A small autoregressive pixel model, trained from scratch.
Model: 3.22M parameters, 20-pixel images, width 256, layers 6, norm rmsnorm, activation gelu.
Training: adamw at rate 0.002, 5200 steps, batches of 64.
Data: 194171 training examples, 1.7 epochs.
Rows from block 2, named by matrix and row number. Rows with one number belong to one neuron. Each number is 500 + 50 x the weight over its row's rms, rounded and kept within 0 to 999. All counts start at 0. Numbers have three digits each. After the name is the row's rms in percent of the matrix's.
# fc1: MLP up (model.blocks.2.mlp.fc1.weight, 512x256), inputs 172-255
# fc2: MLP down (model.blocks.2.mlp.fc2.weight, 256x512, transposed), outputs 172-255
fc1.395 107:470503497476508535450518412496512520485486479479440536542478435584455472583515504545487486469515482549462493481399463528475430475493484504553521543417465436576495431490471511429505594432507509441479422553513508454513446643381468489502456500551393540587
fc2.395 104:496476509510575487517516562486470459467479427369474500457499521496461490443511503579600370433514517453519548506499515497493564407552502451505512493435423536494506512552494540448560522467580538533482520466488506458500517594610692483495490469473464550499
fc1.396 096:499421522467549556429452483521418499535499566484518522506487465582388457547394508517443533527450553414531509491514439386497464528478470486626520607540471531500426448479499473482512583527596511405633474535446491522473463510496406501497542461506505466462
fc2.396 084:500445500501506548510478497507511473542464445588503517501546557501499454467461601479460489497467504457501510497528460435506536533474452505521350536507525405483504514521506476472512429514481466523541512529498445491559528506553516537549502499485543429576
fc1.397 101:494529502539524608539439453426459494446521531469464632496487439436471475516507507527510452485377529527480472600500491535554480489505504516514505425482444538535598490430536521463449514630609488480497605527503402545432528644524531467490498547416495495441
fc2.397 103:524432523486491467447525502523494513556487559530592468503525495514506528516495489472481604628573507506536462465556484495497491512499459394490529509472499571548396517492502493472462369512513420548540382472420537487621501378439460491501595452502484577556
fc1.398 102:497381516585492499473474472510500625507511564393539578507464487532375451529516546516526534522518576432555501540519594534461515597469530581539526446524489581563495497492556502544470496564518599495506474496491536506476494472487441478493477471587474453482
fc2.398 079:496488493514474443543461586493452498486461458492492356512501530382518555486532483523502460475519479490690502421488495525546557581479497495538485518501507490546543499593475472498537454507546546499498472487553577528480507569474468496536501563389516420474
fc1.399 105:578442466436498500521465615452543413479520510524523572497463499575569500500475491438382464495486495473501465431499389488463496588594459489488489524397440560482513558473509647420535508522324496462506523500465546541502502522561454533461449514483473504535
fc2.399 093:464503421539460489508526502542525451499459316418495504579543564573475504524493457645526322561415508523424456604492597522508491480488511505486467551472505540436472545521511610442510616492621591476511508534473483559464527458550508504551542486585489554312
fc1.400 107:548425438436520529519458473606471474422441498441513521550464504516490393476501534398506404471453524535514475471386485478470520552541477548541445488443505498541436590437504517450459506537469546529529496469449527463409507408528505558413508590471397409486
fc2.400 117:447436510455504536526426536526488515451542462588500486479447541498493534522493497491478517542543468419370444568508430536483534527425563561520663505434526533510462642513527497493441507491553467396436496479465479503479532505533427461479473575544536491535
fc1.401 102:484514569477534514488418613442488508420409622545464392485502400514512513485505507501512437582505544537510398566454418451521443510525495428507509491566463462541500531434494501490512517518499521574499476470469508501476491486401553591520446400516458396404
fc2.401 071:507539492499494467509376456541523512502474468427491502561531475515501511508498483488442500592559527503477522454494393478420488485529519440484427624482496419502554505494494473579488487493582483497543481486630553473487546456533388495495489445463452445482
fc1.402 100:495476467548535549474504428398472517460522480470434471474512599439575386510497530411486500502430450515513555496450518475466344560505486557487446484546453399584495492485482420492578521549512397577420513472504534459399466511562493550555493453401499428494
fc2.402 082:507397490506493412495479606532468458507502532574469481512499453507496541469479541505415566521544473537581495533525478479504578402500500504510499477533530546493474591492513505526508560515537579426527460499392507437371571420516482463509497494477512414526
fc1.403 117:552498466452570530503432482492552449526436608434542517469488475532389499450438520533499501509504524482507574596453445557497425533526374532516468469490429501556460472502503445476485427508472502530498427357507483633505495531450617576441549411526429470553
fc2.403 176:507597474501459562467432478499426509498402388506544551542431454458458442497542550436441540464521545538454528534454442502642455453434504469500471518490500511481509485507458466568470501561423455470532449495525486473443504482426495497474548357492486472524
fc1.404 094:470496438504495503535512420472501519552448547510490518525427500636529439618500571403581482534552515615464412477469510566581467543590469506527541503408529540580354436482495365471483479562517490491565527495520443560517427498440382468499495479515447471557
fc2.404 113:460577504496507495430609567534612496494513551501493477523448502564580498512498569445483474499570504627419556450517467480457512545457535439498545541588475427532485440562476446660487501580443477480500500488550494563447487406497495476504507588529393435518
fc1.405 092:501540428497461502467546457562491438511563422478457531473387502559518487496466529524448540493393555582513529487472524622525488566495539526512552511485524462504551464497516530457442515486455551619477601472488559503458484617532477496450464618506414404564
fc2.405 094:509479520460521366455495476486569544503570424541442469481520501463516496464500468520590535367489511517475402546596471549510520520475504496500571444524491513487494404523500513516557498478505352458488513453501459465542495435446650514494551503408468545499
fc1.406 095:509430491549413496531498540520477589449580441510529496522513519545453461422492508433531572521491602442399504388417518521494456500393472506476479551488427425558450525505502457554458554497492389392559563523566504507399449471546507563443508458393558512493
fc2.406 072:466508541501564670416539520525505493473446427478504499468546448505494499517494431492489492459473498572528583566506439528485498458639533498517494493544497538506451494544500591501513469524439511568488448507487525529499530633469500498534473478554419442500
fc1.407 114:468540443504414514393454474539556639494521447493482522483444571500437450569558498514471565478331501576541500429463515509490481509487505486619491467426444474541455457496548679495486518552530490421499501590440492492432507526529430539502505530469460532551
fc2.407 084:467633503487502493581483501467524478512503619533458521505534364465502533508495491459493467500506557559514467497520502472551532495505526570520509533505624483497497552513482535521490450507585507497495501498650362450510429522471526534504491474580399506520
fc1.408 094:535474524448604513438528507492442538502403536473514542394522491494473508446485510471478493443458487448548569503442463441492471571530467522464489523449487461504518512483500579403510528459418466527469490449453475612539374555649510501494536508464545485483
fc2.408 088:441457499424457359498452565358529477518472372504546489549447545554487533482500488557542447475452429510433521507553409579507496501616594482512454466521541505504479501463503487505494499536552512510511494528500483552536507496381498481477486505467496501438
fc1.409 103:569502493545490531525494580540488479584481584439526469396396465606450499410535524490466497537550510533533450491501496542513420560522395516498517477622564581561454535509489550404505554541579470521481513581513501507496590526547417504457481415538476487538
fc2.409 101:508510522513532508410483500503459522494618481496489562482499517514499515554483547560543479495501593499515561477432456565515611529492526583534451509432475517552515564457480548471470518367525618452517462576597607395439528505571596446522516464556504472483
fc1.410 100:528515498544462512511495502551513479495468547481543498519515394586439421479494480539377488556448546504399441422474523521488567479521467486605503564426558548477448500494527524436511512523497394433548480493482504533515548493519486512488453334530456487468
fc2.410 072:476342375503498419405532501515415369592545480506496518504495520526496528512501495523509476468514444464509460550554458526483516492506474566480525502442531501486485544448534530496494501504563623490484493535549519444463584451566552497486435528507558503496
fc1.411 085:477576403471506536494412556537453498501357487496478494524460360501471573503540509440484440577528494552579355504575509463528394379556610504525511461538436472504507529471447574432512517508525581439525520454482487502482491588455558516506494468560440488498
fc2.411 036:561488531498477444560466513510518491499493583524565492480481503497503507470499474483393525496502498486490546490416416505497495521492501463478395497485533472471484668494544489516552563553485537536609499504549579492472503494526430497495485528475489476515
fc1.412 098:509545453393455561514503489547518554486541529448389590478563510488501447594490386555438563456489536562433438444460454541506451559497505573535448544460498439464558531484469428444446498503516554453531474498527504537381502483438486564588516514506505494588
fc2.412 101:511500507540468471553519502523427516516522518515472495535502523455561483499498529502429478410565580566506450468549438431457575480538542567492535501481499558508563367502523516519535489539554568493413549494521465472510441552639527495494508471580457587516
fc1.413 100:546528497515483570503471477496570502527474387562466518496419505467506494553471436527543574501479428508514517459408438543457499507474501426534483508474447361505482529484498464349523580513503507567555585496560526520524424437459475470483508603483542485535
fc2.413 070:496578503521501506474457419555518616438466571445408490484486498508484491514509415528547493534495502491573380565458624490416475455448474649526523471433505566509487477423502479506440553447542535434483385498480488505460435446518423527465475461590438448334
fc1.414 101:515477490407502517510518497497475548518526406490509521501495489545441463512511469575478469484479516528459570543485489443471430536494544454541515511537491507581483589525368502390512508509495391410508467455520493535511487462485510503465485487435472490491
fc2.414 075:518442522491540470523450479500420533472506509459516474497429509524541473447499501485547470533467502390469534481487513495426415515488409422494497491481516538416481427511544535460480550515505554548506519498560520473553512589499663500574496582445512542620
fc1.415 103:560489498572657559574584542494505642595405528507489504433500422547415496627511508488478539481493451505618562506505486379484498502517471467411549551527419583519521526525503454503528561488494526497455525498545475497504479494537509496466459507480470411534
fc2.415 127:509546526501526465440479467502484520517652527515582516476496466525441625504488473541483410505543518581593531562539421526516509421449516472615495478524526550480520558593525515523481473479544601394497437462544531447442516447402534468538458411531522482482
fc1.416 095:493488524537451490508465494448568532422480538500392441429530550578465420491610461372540541496486520437518454582489501514462492602502430515510582547574434445559475391477490414483501526513588483499501487557482495560482484500484472529475471501491377489454
fc2.416 070:477606517565495508618522511478499477543493454493526501508486528433498468498518509478497496523532489550394496435471489488487418517489529454488437550502498508537548511499491558499574438549555421561467595502444571485533476491546274497470448642430590584362
fc1.417 106:546485412471583570466524505523496488501631566552560508415413493510491483563552494363424535543469533499504649446475469443631496560419498547476468537414466462533431507515435541504442493561474414478521489475520538469506514508486518568421463474507564482563
fc2.417 108:500530492494620534432581604406581531483539461496505502485511477481538447443548451536567454483484535535540529434553499469506533512520469542491569508619502444451617512578494598479478529480558476508574477556416444534401488508564488522552396448488525501570
fc1.418 103:566456533444457577515487531500538527465463399454477521491526408525440485471446445478522522565528534518501447497461512575515434500473462589584493519515500502477519507520444508564483498625527466430475493548510534546496518611521536504534498515580523499583
fc2.418 075:505416409513502396582509533528559497522393273437512466537537598486505502588487500518534462540526494501567412493506504558458577478465524519474461511441523535431395536494535517406510500520522563415507477534392477523447583501545390466572537458425496521520
fc1.419 091:509345529514546528485486530476528601485398433466500498466433566520463437505465506515455499489375401536582585488518532523511481571472490469509513397484459516502448546543554532513442507416546524539501485494494493459547490500503417399412545509488419480526
fc2.419 078:496512414544461518563467533503514489505465403514502445596550551502543531591500437562554501619541553470441440529490490492498386503494549459458525545499608591483469505535490490482462474492472343478478514527655523562441483446539513481552489397499480480496
fc1.420 097:539544443418547481491479409568484424489527589502503560474501523526444530498516514482542422549462556408388499444574494494490469471496436555383605561499523483535515485519565521474515368553389464502542605380504446514514437468488477564480587538507501390491
fc2.420 115:511570554500488505593546495474557506517542465456516494638497467469523467496505476533593412466522460670522452603513498509522504515503501490503488565522425528479686424465476410545561481485356549470502471522501456504530433545545647481636528426511482706399
fc1.421 115:417494484394493542502446469418580540473615406522452500498480488492493461506437534423420468412390529449462407554524494527503507532574471533563551452494496350480539494595519468370449497535357534447457539504520470576471501575498522501500535583543524562572
fc2.421 121:529580519488486485483445566455444512459600529581461472485490475518552450494498497515505513479520490440542504560477427465508518499418530552488408528476525402449529473577506521533525399521539391445586511515542476497394452575482601514485516539297501470545
fc1.422 094:439462422534524529457497503543439461510504441567525564559430497571442499623473499628599454522447541504414520613484458556469467495539507520552502525466547577490491493546427501491568560520544539509590476498545509450490521532501648445498542455570486455619
fc2.422 073:478463484495428435413509496473528471437407467367471491470484421518551453517497453506418592507475497499449524451496471476501490503489466410496387476518442453520432553499498474483487637501506488491498549495421548575437495526573274471513539522464497570481
fc1.423 120:494483502514480561377481437488532471485559396435540459524463509435458465551530481548472529463499584483534441491341497529527435540489438600496524481475443458492441531554473461548422512531461476539468520496533543509383494552462619503477476492502457444547
fc2.423 178:544569450477524430598493503545504420445491424519501502527586532460508548458524453507470454490471510494512544553562461451494518427513477539443559541406521471395561528544488579465572545496522486543547499536408528650474473529429512535542673337441459446475
fc1.424 109:468435481466516430442490485510473494531529421463406646407519593514503454482570460356576418503499499453531537503500487546537574482505506554502620449435494412480681467490528529486497528530504464521530491471517490622483454438494504503539567611458455459513
fc2.424 110:508518541475475626503462511558490470476482508557516542517512415510466473506492520577463559477472524517482416466528569501537489451514523445522539552477493503466530462501500431516522542503496583474614498518534523520429515494482435497447502508526476493390
fc1.425 110:445503498440550554510546451540525521507460473408497573415579541453445524530539416504374500406493549464526404630507563415479478534494471507492508519502507437507491503491505474416482529492517467477463497481478492514507480539492645515533534489439442437530
fc2.425 137:532486489499494475489573552457416509477536444497397464511424459532502596428521496518450433454504465471552521491482589506542445496443469372556522465463514527398506469486500438483509454598465519515587498559497531416526513591387643473527502501506536414512
fc1.426 090:501499437462572464412546444484476520498477493456471505523511489520503494375479499419581476498478520492462447585461521558326535512598484519530477517491543506488545479563522573372495544502552480476476600391561497516522485415483428501541533493451482482553
fc2.426 078:487407492501483387466417482530453462490508489466463497476575579505508533486506490577533462601473525392543505491461476488407482499532507503489547460434500552479495543437587709485491493496421561530521490502575493551498644501565522500502493504462439386534
fc1.427 098:487438464427530703446487478494512526450491454459473513444550463435432459495489482513462467479413509481545473516516494522503448497560449581488521564514448556609504504573475481467455488486565534418501505474564495477458592496533622477424367482471485421443
fc2.427 088:515536488522483465593571562536466485487570566481535498497484527626471671532515506510490454615522474489502569530535472478495484471480471520584595503456472519508523480503511408477574458512555595459485501490368506462612504579462463504486492531476500501530
fc1.428 084:468500435514502528485414538514555542435446459534509470473495474494499423510458568548559463506486479513532536475453531478521535497527466483425415553493529460517439475501551537398523566566653537509509590541485533495531532568526524560476496464476488461413
fc2.428 064:496606448474485464512549423487565479478525488454477502487561541501469494509530359548528541513631498507475492474506403515500491465500493518503557556444519503472422478473421429536448470492270442609485495484548504537426501525535340482485427505540442495292
fc1.429 100:453474413566525439495475512424514506606459455424525468521544521578421442491497487402506508504478494456482499345424550517492513408565426424482514417480608451568488441475537478491496556504469499586546493447476557557477603468473515549461477450507582474460
fc2.429 054:503489526505528464503523481541556496520431513526504496525504532430530493534472498469477467547417505586457499429539497502483511478441451471409515520505527475469363446503501543523521498513613534511502497486350485559469518503574336500385461553453493578503
fc1.430 077:530495441471506517460479505526383497495406454603508448488404443476529501502509487507553489506494535527492501438478493362521506554507461552471499500478499410505555462524497430566399592495508406512496435452439518531422485475502478519577551474496506447464
fc2.430 043:489506514495525480500529500499515508491557486513505461488438517401502522503499528510464507485477496494529351487515448506402534496508542630490542518537496523503507478500499585533522496522571502454484460504468552509494492515522520499448396517478472472468
fc1.431 103:488501466421531506428477522517538501523681522452529520456636572507472515573512541395434472482514520496443414517485402517497460585458530493503494497450428499458505599502522574501564568506580514525510414468534509454418520465491627572427455470440445498544
fc2.431 118:500440484469501515498584548514501463433419489533495501508519487401439476554489420591459525591418476481487561515479543506502587531475499528487417453490538575515461516566516465402563433437391654535518569497398417573502526564513423568454560427510491474501
fc1.432 112:493489491497512501481452442486508465458523522452459505489475575497475413514494560420495507485513537543463470526438400573564490545502444534562548526471432438583591434464494402475439508469483471429508608483592514557468492488431479485480549505510458420504
fc2.432 127:502487376488538453431555627507457456403537362538547514530501516463490561486477477632365474503548510533591434505460465485495518505496554495494570387518496545525494498503492527522540475474475465461519483562384475456403501493507606463469541403614443514387
fc1.433 082:520455550552483581596522516575527414381497424496556534532555585555425530499570562570496497500520419505468669513509430449502606529537467466512508491357515437506472439657515457487664448533434604532527499525525548506544527515542502585460594427549613518479
fc2.433 042:478523489496578522403493455533520481498458357515505509475557507495503499487501439535555522514478515565555379531504477531490563487503484538509599504508551483479444456503501565476488474513610415456499465403490514640428506557488557537494496590573494521505
fc1.434 092:403430491408537506618406470490514495470474412484498514495504489497487516554472437455514418512356503534553454456500483504528504526486444543489394483573474453594496447541497587438489525462508522402482505412538486519414555452478516508438501470499502505506
fc2.434 066:519522522494507493530597495419503509564511509508534502494481477517477497522503517483431562559500468519562643474557631605525467608351553470487541463478469432517499539517466397640507400571579428562511490529477535460549478501408372527481433539437513513573
fc1.435 089:499484442511535465506518448509508512553489304421456508525499538565516507541562426504419509479544518438463500503511460517500456476513434514510471434411425456506448518473570454497497522455455513468446563459480391493638403606472499560511509480554506475526
fc2.435 074:508508502516456520455509510530421522420510602430537502481499429512499374508501507503472483568486611550480523591503485485480297517497459478525435497513478512521533470508500510477539465537499507402466561512522555537500472449540465497496533503522488488417
fc1.436 118:529492541446497574449515493483544485544490605398497506456467439567484488532488412499488606500378567454497500490454429586502541440536377545490533494494489493503468465553606458430500500586435477344473587451500457486370493520502441531429423505521538507496
fc2.436 130:478466472564498403458529498495500480505547384518522488483522565562525491475499515429517500502524463491476519480539487520446555453649586453461470486538462501451459506442495617450491440465536395429437434539409538583537511495443365440477606491433516433539
fc1.437 105:605482491513415548470530424422475491490508467462505553427523439472451511601443513583550599544488478594505506456451490549502378584507509486499444470508484605597581479491537485481544629385493487553432506487498401421448496537513471439522508546434428490489
fc2.437 142:516438447536500470476468502570403504484501455516497500431584543568606522466512483488515438459616525467502501503502366498464479490503485516503558594368491476461460427455471563463445411468520483504496470489527441552529473451496476430498518491550564366486
fc1.438 097:545439440496502499505492491486555506566540565479532495517504478578469521542537486574585518389508505577470445486497431532474485526499505591494462489511486457539489405556419472506539556520478518531573435475446438454458481443510417522467481539445479422497
fc2.438 082:518472354521523496468469492508478561498627509542505514520434507509372453574515480476466460504476479491544614583512460616509519531495458488516436607424502416513377608505499543467533466665604514508493523492378506462449537576440492462457550550587501496417
fc1.439 103:525557436484435519398536505517495674507585483551547520480491463489494506590435454541464513515485502482468467408451491499435496540494577431504502508465387499545508444514494436503475510607510500508558456511504366419550455522613518516515452551402510488600
fc2.439 122:543520469555500510506499443523507448493516581557561502425507481484548491493497512460432526518458480508517474407538515590440468515493509679504489563437562455449461452620509594526428528440512489533445423467490420483401464427538524520482462525526504455545
fc1.440 103:486479500447472529484533458483463500504529475461410602481478453528373526468499501497490546504441485543553480559454574502482476592582536499549497491482451503499467489506505638484479624497566548494488394508461497448540448517556465499522570522511477466524
fc2.440 103:501614516571584494600570471492464541515505464500516492495485545475530508434496446488673458403549467590679502503530463505511552421520573592478468522530452499506609533493445503504574448510390452524523495478528475528463457522476551498578522572527529530389
fc1.441 094:550489407468493530445554427483511541532510436446475510471531512408517452517506577434546529476442433510461522507513564495506548512553464532537567459511486396508543386504508518445492395564510499527436551493469527483404510467412470529557508436551476493575
fc2.441 081:500509618474511462503517535568602501530518633587442497584415475513509521478509485479443490453514507574511546496605408466558494486537565473500454477520549364494488450523494588519438512505496507539496498455598358413506503602427595480501525515507502515477
fc1.442 115:498459485501515601502504505502614525517493438392461522504498672477424455499552525446495526472566521509508397542416544554524488583432487546565545576531463429548528495442448462524451628590487495492452518469487555405443480670532532608502490459571452501450
fc2.442 129:484519522488538437432502547401513479535477622501507488448499562523525624463525557441478485465448527411455560379540395508545478544527497423511472538476521429532483501585448500500470578524406586500462467520383500520562493546497544526487524485524499514644
fc1.443 096:468441461458538527416409533409501537518563398450481508471506546462504486502493550433530441488483499439534527512518465522510510495513555550444576529514536547580473443515522491451499561489537509375498443490533520517496458487622598507458549503472500441558
fc2.443 074:512522493484505563563488490499522477490522582502497472575497490546451639484499528413454653508495476551497632494557484510491459513473495516523486489520521501410473406544540473487479462488436576548551550538599505453473507489456386497534384464432503476535
fc1.444 095:497487502547562526471421520535514516615514388492539540467477352508445492501479484542517470471507514555520478449544498555494597521584522655556558519491476524515498455528479609458427522498558508500502440531441556435470535500553511512486579487528549415486
fc2.444 062:473562531509465571567576500465493521488524490462563508496520480503516529540502488474453544511419493481489562450522501535478527453510536538501362501552504482522617525453503518463555532470395427472464631498363418634527388494496442477477512410502494542524
fc1.445 101:460525487479415580562495498480539502449476582522559626483520478546495451550473445500644473504496430430501446502408481484424528416536489519437608562475532509498562364504563502456420567474547451433450509488478553512427496498556525497507485508517455358468
fc2.445 117:595476507501503341455592455490461375533506433491411464464601479536558535448501568534606461480505474430505516439472484520522455502539547568512577550410473481493494491533537509641531483403494550510534423511477480495514546530512486502583511484488526505581
fc1.446 082:510556503464496503587492451451564559489505504423485447461533547500501563454478533356494430407491517485485535512502497502539500416517567447538567500370482566513534537502461444456480464534631500521419530494552550472465459472528446502520500499536565421526
fc2.446 031:494500488502510520466545507494532435536532416467498507499499512310491442492501487732563503557522503487550385481487502487502381474486530486502473520510480503493483479499471525427509532451440506536493534503568512432606499561526499501533467561506503490330
fc1.447 095:479378490486518407539445492514513516610530458546449513459501452592444492551553473521574493499496574555451501528525478523487480462498495508520516523512506510528570440592484559514534495473469531451412453519479531424499533477495493441539492405611508496503
fc2.447 076:509531508495438566497591501506540471460479552508520480508504516451530496525502468346427615542501475483576468487452477552495404530483510560512412496487507428439499509459500391467506451495506377524490526498495498501403460537437439547497512514549525501513
fc1.448 098:456490548487486510522433473499545513432548522567414541476418447504461448491574476328517391504498576465459453458504420516432472470501471620554626540500466543524431499496433499505514465523403493478518508461532468514500381380497546469402489534530360485520
fc2.448 094:500514473499539485563679491505514451487446421493504508562587511471481596479511431571503447499494483610566450502430528445506493490457565412496395500566498449437542525517485490408569667514561561516552525541433480604428525549491463505553509457490490600483
fc1.449 094:494398473452488684490432516578515536562505498521508597477517497480516483580499522497485477535540524542438449515385476583541570527525454504554499527524518537543505521544463501488470537506504481395434548419448617476503507616428640503520589426456529483503
fc2.449 106:497483465498454409581651487558537561484631491468531544411561425521487516564515511580482576571497524503527623575508392497498518510508502479498472494445446571523487565487503446605537502538478499596519486560479550600432565470522299526501479491477432524477
fc1.450 098:508561452464527491505504513547527502472487616534501450435436525414498501490568532423477673456503530523589565459487475513495559517521425535561502514497489424550363493446454405415500559457448540490508579477452510479572419413476659459435475505413495500560
fc2.450 075:479554464488548531594535539483582515514522475491510516388534499562480512479511398602629425477481513558638572560553415494469655490548511613529578498498415517482519394504501553500519533467395517481510445500434396494366531575590537488493551465539514504447
fc1.451 093:545485482510508514459486445424521456516407499468550534501432355482511468472495535450571581535462534491584604520486454485576345537521570562501426439494490473471491396440503589503581531534487488450516565509496553437467522429505493605521537557432466495522
fc2.451 066:465433456486503453517513612501503461512594517550512496613414414480516514511479484565652510433441488539501482391495479504520566481510523470485538506509544521452517521706497589484504497432613503492547377503504466504468495469538534403464442397573496514502
fc1.452 089:496592468481540416578487458498495518484490508493550507481384481528489490462478544340497409498517475496562437506536537431466476498482388525518580501499464524555541473503494461573412459429504419576613481597509506475473462559502515554617531436597495337531
fc2.452 044:492530540500506456453542481499565532501531533499505498497561510500523549526498470554488536478554499603454442489545491510448495502515513547511504549501499495521356480469500526550491452463375499510481448503611475499587462548493419487494489540534482494357
fc1.453 110:505473499479472564524455474585524433468501516420522562503533513500475537456512491499452509476440500511377396463395503469578485529549383505582479511479490642530418508493535527511495484545514500468552512470495535452554537463544484535450504503489454505515
fc2.453 133:438479384522507515415506570511540493472544459516485521473496498517505538597534567547506454475478508414446415559506477488500501491496549487460533488469470535511470504398503538461497519485433594441522523561535525492472561569502653456488484510536574504489
fc1.454 094:479502599498507571537520454519539411605480460511452658498568637554494500549487607490444554473507555519526416498507523514506457523540479481571501450499490507506404503429495441498495582501511507464485479538494434524430500369546471462393430477509409491430
fc2.454 057:515514542506510511493474547502501421496450472500479469499513536496720511494500492551483564482502528523508596556490504551488487621493491489521415508532525524516479537486498573458514537497467478503489547525472433559540495637576554489606433463396584459486
fc1.455 109:557518485502429577543613484525472591556327505511432530530496558522530542469488464585509454560449492562567481588526505518496428533583476493487532491489556628536506433502480492509492583542588544544514464488422421526508506558549497492477540344502444486503
fc2.455 103:513516488552512555422473476505429556522529596495509513451546464546599427490500552608483453482480479511430556524495454532520466437509466633461405546476504491537517443535507463459458446380519461499471468492617513520536517568501511524465571461587509417555
fc1.456 100:517432494431510546508393469554517487501557478482503506466450427449594484535512542500536557432477527484476558445451517512521534504564492482539587561520490371558533524612475511465441528534495510492416672442549504459516474527516451501544556533418482494512
fc2.456 106:534513498506500591477539377502453455453532470498471488444612470438549473530499440560615517482501538536521400534475530501530447550462513526410477466446514415504536420520478543499484534454589506454520510525550476507523479393509500502468526550574503555493
fc1.457 113:442458440448530506514439449602519461506478413418497473486485550495526472509543508500508436445534582418493444527462486493533498453517529472537555520541480542512532431456451625405591501557448668481524503473481438509382491468524500504542496466497355525484
fc2.457 137:526486445425535491439427505531529474532493557607571487538486570490548476487498524468502449513582543471562552555461438503516531491524500465454481533570562495343520510423499505421526458530464623498565607430465533576657493459509379468480469467497485592483
fc1.458 093:489546529498533514410507493517510571498453517440495610500477486527491488487478442553526553451466592500569563528505442556497453532515486548458537527499482528513579438526516557487489517503435504382451536526453432483498387587542504594440593505450458463509
fc2.458 084:496470484470487553507487468473505477496492526506486499471525536494475491446502623447516445447465443472437562396449512421549584498490513508469534444498525288506498488508499339536487506559380646512506552504524430485509506420465412501426514504549464502519
fc1.459 092:497403423411509547441533453494483552575572506471426506415463481517503462500456510498501376471425504460477500480474508488466525525589489482560627530378432491527542510475604485541486476585560577569565493465423493534502576534511448551504529507405466529512
fc2.459 089:508479538523513548471441530498479492492509499484497515457541437461507581496505504593560548480542602380516512471487437530497487518540496530589276512484492508545515551507500505546502493536497481463505411461519505573585474501485608509464433474452489420527
fc1.460 097:585386441525517507490541383587463491502443451505515572523488458494477357495446561479485473524449556514440537476369431483554436487504457474546537459431493493548550601568528505528504579513447493545588584488505413482391421519543415479418549503557480492534
fc2.460 106:396501533554525491513539571498479519468497560516562486511441459514564498504496457517576448499503542507518519565563483629505507459565526488452483459547516492582520532559468443479502491495492363519497481480409530544468430654461496462519479521463515494500
fc1.461 100:530482523557585501524429519468556516532578382422446519527430510494496418565562550514522415600460473486513476445558432454492498436570491545545522542515371345470561387525565568498510498534397493515528583492514531501463446466616557490403502530383508450503
fc2.461 081:470510432415425564486570475530569460480489509506504501555455447501486538518502496527438575554496493535504490572488606531547396517504448603513593466512521496517474600497498474488558515525575449505496529503509444519488509538446501579579514484511486525462
fc1.462 085:430418490572564465514487457440556545458487408499433501561452428506495500554539498501537504559475491484561487485484474539544442363502448553476532549518570570504475401455519506539478489510477418546477470551490507474348482601470327411540435479494579424503
fc2.462 036:499501570475497550593508531538580499469497543553500480500602494412500506496501524483289511583511505509516355439517505483496354551466526473448623516460507491488503436434499546445526512468505523511471575497389498505468498469591500498485444500532524479479
fc1.463 092:513521490547556529477514319589535525534369514506454523525512558484520440517459496495430510463507494522504463463487494503508532542544490509535586482499429547500481500506440463468533555544525444476608589554488434526491479508459512497455552425504460587479
fc2.463 108:492502496526495535518496552493449548513505575590507520511457511491474540550519486476468521581571527431501548500456315509387473558396466503542570519426491589501485502466494450512508493589457460525492480591566474496464497555450535457469374464539550424442
fc1.464 107:609524430521526389481432527559507499474507479588548551520496493533497498537510496455493472499483485509418502446398500471526431519537451491531491525469430516532440491515578530490496605461499453460491537513485554467551512503536381535544554548540567524465
fc2.464 101:551506504576506518479521474444381519498468502435512501484485511500489502401498519619513506547469534480538448503378532516490460458420501600446545532452526491448516612508511434513500529581537448455494582492715376468428500556390499564599531469489501397501
fc1.465 098:574556390482512492527530507462490475484560562533489493448460483516476477595440518434486519493455449487528514447564515479488509496505574522514540490410511553531461530502537477450502496564544500502539529414524496527547514556497624572472489481421490424524
fc2.465 098:453535503473525423551537555465496436463591468464467489389530444498500613491502449519567391472540531433570488467615490402488499498461451544546467529596531459504532481504499466510492507518555467507592450474498553505468410569507466499514452511357476507480
fc1.466 103:524533566490477518415597420442512532545487448416428528462522564491534501491504621597469520504483458533604544501459516520521555520513585497521407456518451508484424476467574451488504557520504495519533549480400433442390426374473517472416454491478458514496
fc2.466 117:504477520589507530512515468569490520491479544485544462475559572464492539548483520539544389505526514499466498549482553464463519498387509586435547450488548652479530585510519483465452525405523476476472507505516516525498552601539528548395507389555546502503
fc1.467 091:527500469463473476494492433565541536505451431481518512527415614560500422513506574500507509514475537507547547534477523492572491522577457542545533536487507551505412609592520412461566468559452523455568545503472525349527518556520447445498520613600499455571
fc2.467 097:413476476509496572490536545510584510501464652502541527521574623466504489484496506523529499498505551480456519545516308456500502472533515588516535519462543485434505552506477460462524323482545418410508497484497533529585502480554540508482466508487520535498
fc1.468 092:519492531542557585467575449514497475655499479576537493464620540494503500494463564506510531430488517507500572513565385508432521553515489482477508468504494476516537591501482532491448587499498515522539450459475379521494503495516566483421581451344436511515
fc2.468 088:533557468529542491478515549552562491500420500523509512463438475482466549524501485500536541509488498537529495489504426491442503447477467490479636497518506514509445415525485436493529467488538486515490552447578424521512508545498528492398490460556565511474
fc1.469 097:606521533454474508381437475530515517535560533458551494482489500520440451488423368366406577581392478487505472492501410509479457585554444497572586487489461621501560561477491471444510509594432494502585510489466550495478396495520471461507496493444407426535
fc2.469 110:513529481494493473440622497436528440540485578491510520596472502498530486471502395635368527523472514575476471506522456487506531515501555536451515483512444480565530472530500347522486502463501487529474534454451434526445475468492402487499548556445504685443
fc1.470 087:559500560424505594500537575523511528420493617532510480465470434510498430469487426517405509515416500572583592578470508522524444502561572508501453531622495504513583558515501572500491586594536549514502522514498579504499494460519590517441539573457491508523
fc2.470 065:552516431459454384561450583503511495526582517509571503553479454495507531512501492576526530599505473565625303493528522495508513513505546498496299497480500468466486647510498531498499525494539505453521511499503469436451515560504534465506524459539501543504
fc1.471 107:401438504421505546485482445491527472497545472467476611579493580537549447499504620386585502410476504469452411518455519570490489500503480490559465599562467507511560478497523501524470470498534471410493547448495459534493481442474419486531517579450562434523
fc2.471 109:440490525530493424449490484530503445524463577570500535567563503453518490473500408485459480568495532527495547500496426546468525503486496488532242501490539492409504494527502524517502366457548496492501443573555581498517526572574528483493403524474629396645